{"arch": "unet", "model": "image diffusion model", "dataset": "telescope images of galaxies (Galaxy Zoo DECaLS)", "train_examples": 88335, "image_size": 64, "horizontal_flip": true, "conditioning": "none", "objective": "epsilon", "cond_dim": 128, "norm": "groupnorm", "hidden_act": "leaky_relu", "weight_standardization": true, "pixel_unshuffle": 2, "widths": [64, 128, 256], "blocks_per_level": 1, "scale_shift_norm": false, "attention": true, "upsampling": "pixel_shuffle", "init": "trunc_normal_002", "residual_init": "scaled_by_depth", "optimizer": "soap", "beta2": 0.99, "learning_rate": 0.0029, "beta1": 0.95, "shampoo_beta": 0.99, "eps": 1e-08, "precondition_frequency": 25, "max_precond_dim": 512, "merge_dims": true, "one_sided": false, "adamw_lr_other_params": 0.0028, "max_steps": 20400, "batch_size": 128, "epochs": 29.6, "lr_schedule": "wsd_sqrt", "decay_fraction": 0.3, "final_lr_fraction": 0.1, "warmup_steps": 610, "weight_decay": 0.0, "adamw_weight_decay_other_params": 0.01}
Rows from block 3 of a small image diffusion model, named by matrix and row number. Rows with one number belong to one channel. Each number is 128 + 32 x the weight over its row's rms, rounded and kept within 0 to 255. All counts start at 0.
Before each channel's rows are labels from the 100 images, of 14976 (inputs lightly noised), where the channel reaches its highest value: "responds to" is what is common among them. Only what is clearly more common there than usual is listed. The data: telescope images of galaxies (Galaxy Zoo DECaLS). In brackets: how many of the 100, against the usual share in percent.
# convs0: first 3x3 conv (model.mid.0.convs.0.weight, 256x256x3x3, standardized in use, each kernel summed), inputs 64-127
# convs1: second 3x3 conv (model.mid.0.convs.1.weight, 256x256x3x3, standardized in use, transposed, each kernel summed), outputs 64-127

responds to: spiral arms: yes (41 vs 18.8)
convs0.112 [152 127 103 152 138  96 113  86 111 157 161 211 148 135  75 101  70 111 123 235  92 159 126 144 177 182 142 118 150 167 112 145 139 127  84 117 194 153 110 145 151 128 137  67 151  89 152  98 146  58 166 127 154 117 139 109 166  89 123 157 143 141 155 104]
convs1.112 [ 90 124 137  97  81  98 176 184 103  94 128  78 107 142 122 157 135 182 159 155  86  92  59 169 118  99 146  82 156 128 104  95 140  91 125 181 132  79 109 141 150 104  94 108  62 138 156  99 126 129  66 150 110 106 137 129  96 152 135 139 144 150 116 111]

responds to: roundness: cigar-shaped (25 vs 8.1)
convs0.17 [ 87 158 146 107 134 102  97 112 142 130 126  97 153 121  84  75  78 118 134 127 108 155  86 126 117 122 118 102 141 125 131 131 164  91 134 159 163 128 155 139 121 117 104 124 167 122 144  81 118 127 153 122 135 134 138 146 111 142 126 198 126 109 169  85]
convs1.17 [171 172  69  98  97  93 143 160 134 126 143 169  84 148 118 112  94 114  87 117 130  96 159 137 116 120 134 102 114 106 100 128 166 126 136 132 101 150 110 130 145 139 118  69  66  99 125 143 124 129  94  61 146 104  86 125 118 141 143 138 142 162  86 137]

responds to: shape: featured or disk (72 vs 30.4); edge-on disk: no (57 vs 24.7); spiral arms: yes (52 vs 18.8)
convs0.147 [133 115 159 135 163 153  98 114 142 116  90 141 150 138  84 166 138 138  81 215  64 127 136  85 142 132 150  68 141 145 115 139 116 126 132 173 137 150 134  77 134 127  67 124 103 113 139  81 118 137 156 190 110 113 119  70 116 165 102  94 117 150 104 125]
convs1.147 [ 71 140 110  81 124 108 145 134 163 129 115  79 187 140  95 113 135 120 137 133 111 182 153 128 129 138 167 131 122 120 128 141 220 123 167 110  77  96 102  56  98 106 119 134 130 131 135  95 118 132  97 102 120 122 117  80 197 149 201 127 136 144 123 142]

responds to: shape: featured or disk (68 vs 30.4); edge-on disk: no (67 vs 24.7); bar: no (37 vs 12.9)
convs0.240 [137 185 117 118 166 143 155 184 144 111 109 103 108 140 127 125 149 168 145 145  96 170  99 111 149 140 121  85 155 150 100 157 164 158 110 125  72 122 143 166 141 125 105 124 125 134 129 127 161 135 133  81  92 113 143  75 135 142 136 108 153  85 121  98]
convs1.240 [158 119 157 166 164  61 108 129 133  74  71 100 121  90  97 163 140 114 100 152  80  46 106 145  97 145 134 156 176 218  89 141 112  86 132 161 166 124 119 160 142 170 152 144 126 173 170 159 125 106  61 129  93  77 145 139 128 151 126 134 111 156 167 114]

responds to: roundness: cigar-shaped (31 vs 8.1)
convs0.162 [128 108 154 130 159 122 166 135 107 142  96 168 158 117 189  86 139 113 140 113  72 100  56  98 128 140 161  79  96 101 174 119 100 118 170  83 159 142 137 138 137 159 151 209  75 163 148 178 109  89 124 133 131 152 122 176 135 134 150 134 127 134 130  92]
convs1.162 [128 126 117 146 132 129  81 146 156  92 148  85 128 164  76 145  98 174 127 177 129   6 191 116  81 126 131 103 149 155 156 159 146 108 150 147 104 148 108 109  99 175  92 175 109  92 159 144 110  95 152 156 111 113 157 154 159  81  95 120  94 107 138 124]

responds to: roundness: round (44 vs 20.3)
convs0.156 [160  73 124 165 141 188  72 159 114 180 115 126 191 129  44 145 136 123 164  69 155 156 108 154 102 123  88 188 193 131 181 153 178  88 103  99 163  50 139 126 126  73 133  92 125  48 134 152 119  84 161 136 106 105 138 148 137  99 117  87 122 134 137 104]
convs1.156 [152  86 112 122 104  78 154 127 146  84 140 117 128 200 136 168 135 163 151 158  94 132  87 142 156 199 188 158  86 160 132 129 100 134 134 158 146 167 105 133 138 175  98 164 146 187 192 124 118 160 163 130 107 159 165 138 109 150 142 169 128 139 128 139]

responds to: shape: featured or disk (71 vs 30.4); edge-on disk: no (62 vs 24.7); spiral arms: yes (52 vs 18.8)
convs0.52 [170  63 194 143 107 160 150 112 163 104 139 127  73 109  66 117 131  84 144 106 140 123 127 151 119 152 110 119 142 149 161 133 101 141 136 152 149 121 123 121 108 114 123 131 134  75 135 158  64 141 139 163 107  97 136 128 122 131 155 115 156 125 141  97]
convs1.52 [124 124  74 124 179 170 103 110 103 162 161 147 187 171 101 115 146 184 131 152 105 145 166 138 105 130 165 122 166 133 116 142 187 139 125 124  88 103  86 147  90 109 116 146  91 140 188 106 104 148 175 126 165 131  95  83 126 159 163 137  71 133 137 191]

responds to: edge-on disk: yes (29 vs 5.2); roundness: cigar-shaped (28 vs 8.1)
convs0.64 [136 156 151 109 180 165  75  86 140 134 137 117 156 148 101 135 161 123 149 160 114 153  67 160 118 104 142 123 131 132 106 150 178 122 109 120 176 125 158  98 176  83  97  84 135 103 140  66 126 145 126  80 142 201 153 128 124 110 115 149 145  96  92 117]
convs1.64 [128  89 137 163  81 122 178 140 132 156 113 144 151 177 158  97 119 136 145 153  86  83 109 135 135 138 173 152 194 153 143 122  56 112 130 179 140 177 109 189 109  61  99 133  34 142 146 165 178 118 143 107 148  84 123 123  93 172 156 115  86 121 142 104]

responds to: edge-on disk: no (55 vs 24.7); spiral arms: yes (49 vs 18.8); bar: no (43 vs 12.9)
convs0.190 [107 154 140 145 172 153 126 158 138 103 154  76 144 144 135 134 136 152 148  89 174 109  94 112 138  91 109 119 108 149 126 139 179 168 143 145  95 132 163  98 175 158  75 109 147 165 138 104  74 118 143  85 103 136 134 126 120 105 158  94 143 130 142 203]
convs1.190 [ 99  97  90  73 143  57  59 104  83 173  45 110 165 102 213 144 115  96  95 100 111 188 114 123  62 130  88  42  74 110 135 164 143 130 121 124 104 165 128  90 142 110 163 136 148 103 112 102  84  92 129 117  63 158 186 166 132 133 176 120 180 108 136 123]

responds to: edge-on disk: yes (28 vs 5.2)
convs0.183 [ 94 100  92  86 124 139  47 158 133 160  76 159 159 113 124  82 158  98  82  74 138 166 111 171 138 113 123 119  94 107 170 106 167  97 119 106 154 170 159 159 156 120 139 119 121 152 119 156 110 116 121 101 151 154 132 200 150 166 167  81 132 150 115 102]
convs1.183 [151 195 210 163  91 134 106 196 135 134 106 151 161 152  97 207 102 158 153 100  98 106 116 199 109 110 145 127  96 133 114 169 133 136 140 167 118 122 145 139  34  99 110 124 101 138 177  83 157 125 132 112 159 163 119 136 106 118  97 136 160 160 105 190]

responds to: edge-on disk: yes (26 vs 5.2)
convs0.78 [213 116 107 144 131 143 125 125 135 157 111  70 183 147  69 107 156  63 134 161 130 195 100 110 140 133 169 117 135 156 144 138 150 125 130 121 123 141  98 157  63  95 125 116 112  92 154 114  79 149 145  50 176 147 159 181 132 172 169 183 157 177 122  90]
convs1.78 [153 149 187 139 106 131 122  92 141  86  79 157 181 146 152  76  87 202 121 112  84 131 174 170 152 133 178  63 148 129  98 164 145 108 144 137 135 144 178 123 170 203  85 168 102 130 130 137  99 108 119  93  83 134 127  78 110 168 183 143  89 134 113 139]

responds to: roundness: cigar-shaped (33 vs 8.1); edge-on disk: yes (29 vs 5.2)
convs0.250 [136 156 156 155 128 124 192  58 114  85 188  72 162 171 141 159 108 117 144 101 145 111  72 143  97 159 116 110  82 158 140 153 147 147  89 153  56 107 136 128 130  70 134 110 134 133 142 198  22 104 138 121 100 119 133  83 179 139 146  26 123  83 116 140]
convs1.250 [ 92 147 104  78 149 169 118 191 142  97  39  95 100 129  86 121 162 107 147 198  35 191 131 103 131 117  99 125 205 158  73 141 148 131 100  80 165 120 153 127  89 143 160 134 147 153 150 119 120  99  73 140 145  78 144 118 148 112 113 113 107 162 126 113]

responds to: roundness: cigar-shaped (41 vs 8.1); edge-on disk: yes (26 vs 5.2)
convs0.76 [ 99 119 184 132 175 176 112 133 102 135  86 108 164 115  67 172 152 107 130 126  84  97  88 105 158 120  90 162 127  91 122 122 150 128 125 195 161 119 151 156 142  87 103  60 106 167 142  93  86 163 148  33 163 131 138  97  61 143 133  84 115 115 150 102]
convs1.76 [ 97 158 121 170  67 167 112  98  74 108  89 104 140 121 151 100 111 147  90  97  78 121 192 157 178 151  98 134 185  92  82 111 166 150 115 132 100  91  77 122 109  92 129 125 132 144  98 122  98 115  90 182  71  89  67 120 135 147 149 167 183 123 143 106]

responds to: roundness: cigar-shaped (33 vs 8.1); edge-on disk: yes (30 vs 5.2)
convs0.168 [ 95 108 104 158 178  94  99  91  83 107 102 183 100 143 154 161 110  97 158  71 189 122 101 179 142 179 136 116 104 131 165 131 155 128 111 144 146 125 157  96 104 148 129 157 101 121 136 139  92  54  99 141 103 134 138 136 168 148 123 120 117  89 125 254]
convs1.168 [ 57 121 115 135 141 119 126 127 123  68  82 100 142  99 107  83 192 128  97 179  62  95 142 132 143 115  91 160 125 156 139 144 167 117 145 142 127 146  64 110 108 138 162 202 135 129 165 136 127  93 134 118  94 147 179 142  97 147 139 148 130 150  93 100]