From a checkpoint of a small image diffusion model.
Data: trained on telescope images of galaxies (Galaxy Zoo DECaLS), 88335 training examples.
Rows from block 3 of a small image diffusion model, named by matrix and row number. Rows with one number belong to one channel. Each number is 500 + 25 x the weight over its row's rms, rounded and kept within 0 to 999. All counts start at 0. Numbers have three digits each. After the name is the row's rms in percent of the matrix's.
After each channel's rows are labels from the 100 images, of 14976 (inputs lightly noised), where the channel reaches its highest value: "strongest on" is what is common among them; "colour at peak" is the nearest of a few named colours to the mean colour under the peak. Only what is clearly more common there than usual is listed. The data: telescope images of galaxies (Galaxy Zoo DECaLS).
# convs0: first 3x3 conv (model.mid.0.convs.0.weight, 256x256x3x3, standardized in use, each kernel summed), inputs 64-127
# convs1: second 3x3 conv (model.mid.0.convs.1.weight, 256x256x3x3, standardized in use, transposed, each kernel summed), outputs 64-127

convs0.192 084:537504501500512508501527490511535484528487491499494499526473507539499521502512504549518499510506515499485546527476493537476505524503510504507484490485492527526452504505428518469516472517510468
convs1.192 095:484508519513492531573463524485515519507513516482522516485522521520531436517494491458520519461477504465487503508502519520520500491484558497471497512517488481479459505486556490505513536492526512
strongest on: roundness: cigar-shaped; edge-on disk: yes
colour at peak: grey

convs0.237 106:501513564505499496510476472517485522460515505529477524456524460487462482504540500462532505526510488492516505501509489503502482515444519486501493521508505479542497498486523488479489506500476500
convs1.237 118:523484507486506526498527501507481482569480466484485459537492546542500522511532485531441509517510527506518513522533504496552527508523509550509474528532492490475479499482544476546510485523524524
strongest on: shape: featured or disk; edge-on disk: no; spiral arms: yes
colour at peak: brown

convs0.184 094:498503554502522513526461507479498522499508557517529505517493515481463535523543519523508508582497499525522509503439498495488510498536477482492503462462493502459511500519491482533514488478461537
convs1.184 089:542498465448479501534499486507487511524469485523505501482526514488532512502502491506482496494504471482529523513544450518473554493512508468548476483503484491484479521483492497510468480459505486
strongest on: roundness: cigar-shaped; edge-on disk: yes
colour at peak: grey; brown

convs0.235 089:503548473512482457503491538501502455546505523495535506506500543537490487452468502454522499588523516499515505452481481510484453527534487528515539445466517479530476501512534492472471528509501494
convs1.235 090:482509527510470519462514485511544498497516511544485511523577469474459514514524488463498491470490503492444475548492513474505594505470526530498498497501485528494512499489498523567464486517484510
strongest on: roundness: cigar-shaped
colour at peak: brown; grey

convs0.53 119:476476524495485541529470517505516570524505507540493482540488485468496493463506428476444510490493469511481549474458482509503494475519499490478526485533523510510512504494522516501527509502526500
convs1.53 120:472506500523487489506516507471516455514511493562499523503525537508486529472521543568488507483489568492527476512510504495452519527536529530527495534513508493508495525490513481533488529518545476
strongest on: edge-on disk: yes
colour at peak: grey; brown

convs0.157 099:484493479498578517499517496490512490513503533537506505507452462500415507535453498509498502509503508489508504467500519502531493512516484495504492535514500499505495510466452515507467498520535471
convs1.157 082:508495535469424542487517543495527483522521460481469498517542451495502498443508489532510507518512456506500489495506505488479496531502512517492497518484463541545539487528503505529503505492476483
strongest on: roundness: cigar-shaped; edge-on disk: yes
colour at peak: brown

convs0.15 115:494464488508502521455463518521507548508505506489540487498460515497508459533477534475474526486515473472474484492498481481478456456499485509506518468536493442510498514500488495502469523473524473
convs1.15 101:485513495516497470516468455498495460486489524545519514472458496489533508486479504506483486478471511519539535481485511525530492542531512522494520491450517515496516529509491511510495505518479499
strongest on: edge-on disk: no; spiral arms: yes
colour at peak: brown; grey

convs0.247 107:511511496513517542514509501520479502527493462483493525500508467508473514497527522574455500494492495522507486519471478530505540519451506492512459528503502508503476500516474504516494534518515487
convs1.247 100:524473524523469510521485509501501504444460468488530496481550526489521484464509510453503510440526489448479495526521499542481525542510530558504529454495478522494494512522487475513515472480480519
strongest on: roundness: cigar-shaped; edge-on disk: yes
colour at peak: grey

convs0.99 099:531512497481511518536456530471477527538487522479563477483509559446494524495493528487442492503469467505493476494506520525543486535542505471478511467522492515463502484488528527543522477512492486
convs1.99 071:455498497449527468478494485493506477516501507540495528553460511528545522568493490542491495517494492460466469505540483486467477471518528544516532518487509507522526486520505483512466489509506493
strongest on: shape: featured or disk; edge-on disk: yes
colour at peak: brown; grey

convs0.177 082:527490526508488474510452483489482472478500496516507505507517474492529527527526508531501507483498464481503476537504483514500521467543460472495476491461480520489508497508472488474494494506526494
convs1.177 084:513549475508482523538501506531549525491514525459534524526484518496514482485503491468534507489527532513502524536519510463487533523515460477530498511493503510473439493531565497508491503525436532
strongest on: roundness: cigar-shaped
colour at peak: grey

convs0.82 098:554488493517485483506521480515473527498511480561497487504500509509510513536527510480502527529520461488462530457498510526527506485543498492514506489487510499502479527526482510514522492477521512
convs1.82 138:465552517473504486460478505513549473499490538447541534463493462523473514491508449543538503498500492531480464571484441494504513510488498483486451452483538521506509484482478516500481524557488481
strongest on: shape: featured or disk; edge-on disk: no; spiral arms: yes
colour at peak: grey; brown

convs0.133 086:461516490503522475507527479511488506512502547499460510507493454526490547481464500496485479526496471499519486493499510514517462532503500511495539419511508469484491498541483472488512512493506496
convs1.133 074:551542476467508496492524543492527476461455511493485526496515487514491530497527462537516551539491497509518446537531458513524529481508541502504492542469450519516523508501489548506471501501480532
strongest on: edge-on disk: yes; roundness: cigar-shaped
colour at peak: grey

convs0.77 098:527529443493505448512460510516486479502505600505511531514455448489485496507471530479488504573503533499504481508518512521517482485510500515513565477529504473522554504469493510525473525477484515
convs1.77 087:503511479497488486490529494487494491481472506559474477476548489530533530509528541500503468459488467515459533480483484504506529489505514488483489495465512508507514498535521502511498542510507488
strongest on: edge-on disk: yes; roundness: cigar-shaped
colour at peak: brown

convs0.154 112:518495485500508525544440493485525446509492471520533508459455483465508508491488494521503502509505540479524505534521435507552535511472505557504482498498507515512478514511491499493472504519497523
convs1.154 116:487517477565482493458552498485491524529493505498477464523527486524541510492518513541522496518520458523484505530490556519436524514505492509495558487465470486427509483519492505534484509485523513
strongest on: roundness: round
colour at peak: grey

convs0.176 105:472547500503519500455456484482474480474504508547528483525510512488499562541473508484498498498486481489530552512511526479499491518506477477503471493502491492478564481563506516463509528511489541
convs1.176 103:526476547521509505481506489517526514521518525462514532499484474465536502482480460509486488558509485499519496495508470484496480470501532490446499497500501467509515533535505497501496502515436527
strongest on: roundness: cigar-shaped; edge-on disk: yes
colour at peak: brown

convs0.124 107:505495531463538533491517446495511481499460475513520486501492524531515513515528448512493458496480470479491504499501491483561469510495526480483500531494501492483503469478521530489492489450488552
convs1.124 081:460517496480461505485515493507474512542536542502484520508449504520495456508508455495486499519517519528446508496489512460459493519490500522506466491461455537483545483511470485521513501511468490
strongest on: edge-on disk: yes
colour at peak: brown; grey

convs0.105 103:537483505502521555519509509498478479503510526496515507465530487496512507509476493500558512435521504520517507518506476487492514476509497512512427514484489490501462487500495474525552492514502527
convs1.105 126:494510520485534487475508490515502509492475508485415490481469504526483494500497456541449525536509470507500496508529493498515472504534516521499541504522536490436507511478527456475490497509476462
strongest on: roundness: cigar-shaped
colour at peak: grey

convs0.25 112:523490511510490475527492518508494471472515506496510478472530472485467530510466458429488519484515481489510475493494470493495505519499535458516492504528505520530516503490504537498523500484499495
convs1.25 101:523530487492542479515552502541505500544470525530499496504528516519510508529483537512461548492487526479544507510509508519532506511496486544473517544496489500494515536508471557477502506541497477
strongest on: edge-on disk: no; shape: featured or disk; spiral arms: yes
colour at peak: brown; grey

convs0.26 107:490491500494490499502500499468570432470496502528515529469482455451440514465505446476488508512504508513486516517516515498515519506499533524505455469524502563510505496484456474510449503494500493
convs1.26 097:494498480503511521506494526525502473533517444505522449542487470557495446533518498511550508467486525502501499470520548480486508505492544515532507497482442474495469499501511458520514512507513510
strongest on: edge-on disk: yes; roundness: cigar-shaped
colour at peak: grey; brown

convs0.80 084:516520455506473487494442520445486446497517463493516493476548492447525499476481512458477512492509509507505503487537490508538452517493505495509456494494515505485472507533500522503492510495496456
convs1.80 068:503457494513484526525512510499464509532520506542503524529521486475551466487567528476513506457514476480503521500489532527471458487495479487501531509490471468515468566504503472516519475489523500
strongest on: shape: featured or disk; edge-on disk: no; spiral arms: yes
colour at peak: brown

convs0.208 084:475492525503446443542446521470508486494515474530495496476459476462498549530545481510469510488503497495497524457531504504468560504561487506502493504497512477522486505484467501523481513528467511
convs1.208 072:512500516560501492520496509451438487477485500510530519481526490500475495476484494465575490489452464493434482540522539535507480515514507508499514537457459501512504539519504501454540477468505511
strongest on: roundness: round
colour at peak: grey

convs0.117 099:475499503502488494531479520548461502519497515522510511462529442487507493487459484497500500501501491494471508504506533501528477460492512536501484504518539451502481513514467479495426509489477560
convs1.117 100:568495507469512508513473500459475493487463483462502499504526542505552500503496487524517537487500479496477486486518471500513475496507500526531472484487491538514486467510516520545528484503554493
strongest on: roundness: cigar-shaped; edge-on disk: yes
colour at peak: grey

convs0.31 108:508511542506509523513491512483496511502498460551506488498526480484504512510485516490528511508495488477486506559516525477507499517525496436489509538490484523491490509526513473455507482465482494
convs1.31 122:500499482531503535526450499495490521513525464500475541538513492484502512489472492518538510502444499538542488521474485515472495476550454478462487541483532500495482520481495500512487502450480502
strongest on: shape: featured or disk; edge-on disk: no; spiral arms: yes
colour at peak: grey

convs0.209 111:511502546508469444510453499493496469506515468558542539487468476490508474535484501480509502479507490526510527502523504483546494509458513485504537493494505483511482507543449516476509502479497592
convs1.209 138:441521497497508498490476502524533488492488511503559525503484498511515488506499483479532501482492565510481462478531466464483498490492499476513451494511523489530531472485515492473518511519507482
strongest on: edge-on disk: no; shape: featured or disk; spiral arms: yes
colour at peak: grey

convs0.200 118:497423491489530506525521507526490504523499540528516534498426481541467529472456515519511493507500491489486516503527489483496485496497509485506505494509509478506480505494479470495498475501518468
convs1.200 124:497479504505489520524499504516467501507488525484479479531456559480493483518496523481467535476511510493488499517491555493532488526506488520497487523505503508484488541494483460480498499440511474
strongest on: shape: star or artifact
colour at peak: brown

convs0.94 092:498490541501525494512483465470475526515488481479544523477514507491528505517502487533454494466497480489478526495549495521516480525498477499496517498521489407524521500501538503471502515498517484
convs1.94 112:476473509535463504518488484508514503512473509568479450536443534462466459509504493473503511508485476530477484517451489515544473499527493510504472471485517529490529551501470495482510473523508520
strongest on: edge-on disk: yes
colour at peak: brown

convs0.130 097:513450481499497549439473511520467495515495474468512454464505486494503488519496490489509494475494511489523535500521481487544495527557492459493528475507500477488520503508463500489481473470500441
convs1.130 082:495484467515507474546539492493506503486520479524467541490503481417478520496529493522505500524511523527489499499507479532469482484506476514516496525485517492498472545519509479509467468480515497
strongest on: roundness: round
colour at peak: brown

convs0.3 112:505472478503518462496472514517508498507484542525523492502508472479511471528522510468478502479494495506516514437494543495499506516520485506493544467492503521525494493527486508529394516470474501
convs1.3 097:483565483522467512516447530493528555478527501508490502483518526513513526523476481528496487497504530483513495560495461501509503499494488502491455460474507479476499477497486535508486486508490459
strongest on: shape: featured or disk; edge-on disk: no; spiral arms: yes
colour at peak: grey

convs0.24 110:546507499523413459531471533530521487540527491503510513503510495523532497522521541483538528531516512520490518528533457507508471509460521469500479480506498446498470491515503486506476499499503503
convs1.24 130:517479486515504452491492474443456551483478554480546464493494473494405492525465497515510488510496510518502501479484518482503524512478474487488513503511544495532496479478492528505492542527509535
strongest on: edge-on disk: no; spiral arms: yes; spiral winding: tight
colour at peak: grey

convs0.206 075:495496546497530519452476522501484454512509479512484466511546495503454521478483472507469501474499484514508532496517518534472510474490518501506509493585493471501481505476458534523450493464510536
convs1.206 059:555480516513495467526533527494529460470527512507520480499519470531542510517474519516563523464551453492487532515524507540496513541516512525509473513476486514501491486501527483521494443492531520
strongest on: edge-on disk: yes; roundness: cigar-shaped
colour at peak: brown

convs0.219 081:524454482507454448501530485538500552504489518541517496464477506553497493523495465488527490516507472485507511500529521514536496549479545514502520496527519497501501500504493499490500510495517476
convs1.219 082:509526494499505493464527515513554500498484513512505554507540515502481511481479489516502482491457548535514504502503489501506564514517437514459509503454498474471479492508531535478461473525482531
strongest on: shape: featured or disk; edge-on disk: no; spiral arms: yes
colour at peak: brown

convs0.144 113:463495455517499435519470484513472520500517513531517482493507485537492497498529523493524514542513522495477536475512521555493439491480510484511547464490506443512509504474547524511469500495500545
convs1.144 118:514575494495516534515504498484537476496482498496516516499486442530510478524520489536464526468517523512475471519553477471531510506482462551476464478484510494466523477467489507499490533519526465
strongest on: roundness: cigar-shaped
colour at peak: grey; brown

convs0.140 099:497525504512562561501489493541474492499517550489525487480527477535493515474550466482503508488521494492472524527520542504500495486549510576522442439513513435504493514486499485545492503477492499
convs1.140 106:517498494527504481501541469459522506484507441502466480513466522450481454523474521509504483511507449482503548467492498520491520505486459546456546519468516496497488483496481497500512509478485476
strongest on: roundness: round
colour at peak: grey

convs0.197 089:514472565489545502511447511521532522531499508486464523513494497473495464482540508518446498487500512488475519510516499480498508497547472494493519487519498493479495493486479510502476486493511529
convs1.197 090:518500480514478453515539532532506466485563487507480504498514508465500497473461513492531436499492475478527491544490506490468502485523548532479533491548524505548504503488448521525442525487527430
strongest on: shape: featured or disk; edge-on disk: no; spiral arms: yes
colour at peak: brown; grey

convs0.9 105:510514563508601506492510463512524495501503491516505474491506478519498480475493461478515507483508530509502501535502506506530489495510516498506451522515508509529514506489492486446525508505500484
convs1.9 132:434492517457493507496512539462494495513512509470488509489487552539472505496504527519515536552490486472504499524451463480510471487507513504535479492459495491481500506476505484568483513529459522
strongest on: shape: featured or disk; edge-on disk: no; spiral arms: yes
colour at peak: brown

convs0.75 090:484467489517501508534522539470530478537507502520501480533528518470467474466484460534484508491507518511491504458508510516460552503469508510490486491509517534489550491490568506485486522519515530
convs1.75 106:529526530477507469491446478481441487504482427482508533461509460494513486486513520477528501453508491492485469473517488508534456525509490519517501486506429550551468502470494528523513501503534487
strongest on: spiral arms: yes
colour at peak: grey

convs0.91 091:538461497519446491529495522482501484493526461488544538476533496493545494516513499466580520504508517520511554508529472511491481553455476465509456476462521488518521519510521502495483504494490509
convs1.91 089:505495527469500506488499451505424537528507487505510505506485524562487496490448535488494518495489486500473471481506501483538518488489509537466473520531486489471476523520503529492527501476523509
strongest on: shape: star or artifact
colour at peak: brown

convs0.47 092:511513485504509503571522461462514493518526530519499450518477521501516469505514501500461512525506554531494488484505481528499548462492503480512517484524536491469506504450511478508496501546485545
convs1.47 065:494490516536494484513511507493471475490502512458509502539514421503520493494518505504583469459502477442479501497531523569494487529479470527520500500507444483486467481530533531486492470512550495
strongest on: edge-on disk: yes; roundness: cigar-shaped
colour at peak: brown; grey

convs0.142 104:492482508500507506476511531496501503505504476537502499475503464519478519514534470555546515500503496483533486515514497500543521532437530525507507550526507494514463520495500526482517524477497516
convs1.142 132:496526489515499472510434450478481496526465514546495493477492549491541474511494517498467466522455468540484547473472503498469436489530457499490486483491507513516538481525510513512487515536500500
strongest on: roundness: cigar-shaped
colour at peak: grey

convs0.101 105:492512493526475461467537519557451470492521545528486491510472528539503540508546514523448513514522524495521475470482456492495466497484482497513543458432511465530518516485523514508495495496500514
convs1.101 088:520538499494489535545496469472549521529484505504483497488535464495494519525502523497556472492469509484493498531483480551488532464505473478539466513538509515478508486459510506519485485568485498
strongest on: shape: featured or disk; edge-on disk: yes; roundness: cigar-shaped
colour at peak: brown; grey

convs0.248 092:498505502498500572496486495543445471560511487527526468532502485525515487505540507499512474496498515495504525538441493515535464489507501469480516492493473425476537464518473493494524482512484491
convs1.248 095:488600497497520507472488482510477536487468523500476482468486534494509519517549483519501529514476495513490467475512459430542459490509522426483483488442503536467475507503539479519516546490525486
strongest on: edge-on disk: yes
colour at peak: brown

convs0.56 116:511480532484492476515538524504534517463485504503527515536500528507491511480514526505510457548475490505517495438485498513481520490530468455470514531540489548477480463563525489481489503514498501
convs1.56 079:485491493520512492585463478507491515542454499505488512507507469490507473528528505476519499443464485469520498522459508509468500533551497493504535486501459488443524484517488502525539456495481475
strongest on: bar: no
colour at peak: grey

convs0.90 114:488489526491560529535480540519511471485492521517498526479519489493555496532480505553478487530493476498542468497517506513529489452487461512489447457478481486493531508489495502492457509472508474
convs1.90 103:556532492551480523518465494512493548516517510537501512502495532517506507485522503458511463469484516501517520472481512516486521467518512511472505518515483505535502502476495511508469540510516508
strongest on: edge-on disk: yes
colour at peak: grey

convs0.153 087:534504517508506529506456537463446508520503494536506482512484500495469527503520517500485506508497539522512534559537454502476555532529504553498529483491510462509468495516513529554507522470524490
convs1.153 109:450484510539521509461484486485524474530490548505491503540456531515473494472481501530505509552535502529517503493513479514489490498503501480495508498480514481496464497500537507516483483470504544
strongest on: merging: merger
colour at peak: grey

convs0.23 110:484490462524464495484457522505509549481513481479508494497479504500487504478460506430519516529513533507497502460505441495503434496448524463516467534507527479512536504553474552517499509477480457
convs1.23 102:544484562478488521507553512494473470517576477487491512489507511508508495558507494523480469493492499483500540493477512530520489518460475544514513490504493490492478552479490497469522484524469449
strongest on: shape: featured or disk
colour at peak: brown

convs0.109 106:502482516466520492503505503510484506524465554490525494502488507498477477445502522508497461502455485457522494492524517548539454492531473462471515527468471484452489468554532503510515457496466525
convs1.109 083:523491460503525471502489504515514512493517472522504510519476534497521557551487470471498526507494516527495500541549460485500517509534527520498514469522490519477541492516475484492488511490471511
strongest on: edge-on disk: yes
colour at peak: grey

convs0.239 175:499482500515492447538470510491489515558522461490508542484522499509490499505503510510557515476517507539473512486518479488546518500469501538522484437512527457528511521505504506497475492480470482
convs1.239 178:461506502517477489475526476497491457495507480526532509489522503486509507497489457489460503539483523517537505545501484480534534486529506479516484523451458494474503512506505490505513535491518490
strongest on: edge-on disk: no; shape: featured or disk; spiral arms: yes
colour at peak: brown; grey

convs0.212 092:492482497507470497505500498536503519495492510459491490503506504526425478517486462488503472522504493498500497545480519579514528535524484456514581515489507527524489500503473513494497491499483491
convs1.212 097:519500549457552459468489487545513475505466514496512471500534515517501509475504473504466525502498502517518458503522473510505529457528540477470489490498535497484510469466528501455494486502506477
strongest on: edge-on disk: no; bar: no
colour at peak: brown

convs0.215 124:489494454524509473518464521480502517481509482489503501495536507508482485482488536523551516535499509505507501489506518462547456503515536484503455509487517475524519505526498480479490497508483469
convs1.215 114:479448507506483536487510516552485488529485538523532499533510492511501494509506496473493519462496472486490540506511544533513491510492494494507470475554503466465457506509503483495520515469557493
strongest on: roundness: round
colour at peak: grey

convs0.126 101:494506507505575542512509477510475523496486543500494490518467529511484524520512491483462511481500515496509528526494509514497468477573484504497529483478488448490496489451515504530485493510531502
convs1.126 096:494506485494445494513490507520533503480511499497442483487503458504506484469477500496540491492521506482486515509507538447485469497504522459492507559483471553558485472510486464481486486464497494
strongest on: edge-on disk: yes; roundness: cigar-shaped
colour at peak: grey

convs0.151 095:506492509518491498479496495483460443513530460519519498508525438507551539524508514528492530473524511475494488504508499489544525499469487524498468511537510451478488510482445523498510482498485504
convs1.151 079:494498520510483492519513525491535486488429518501479440494478495496455510480527487460521519517514476493525516493488472540498460505510514492519473495491477538483505482479520516557501494501476514
strongest on: shape: featured or disk; edge-on disk: no; spiral arms: yes
colour at peak: grey; brown

convs0.106 109:468485564503513542482514473528480510510494549554480505523527467491478516488505483488468504468500543521510549518489490472507528489493502513498492436519501402504527486475512504508529478555513496
convs1.106 107:527440489495470507524452529479508521489486522547537512530513564552498488555512510496528493496442486469482464476521525465504496511522487453530452487530464495464492481506495479488491482496500513
strongest on: roundness: cigar-shaped
colour at peak: brown; grey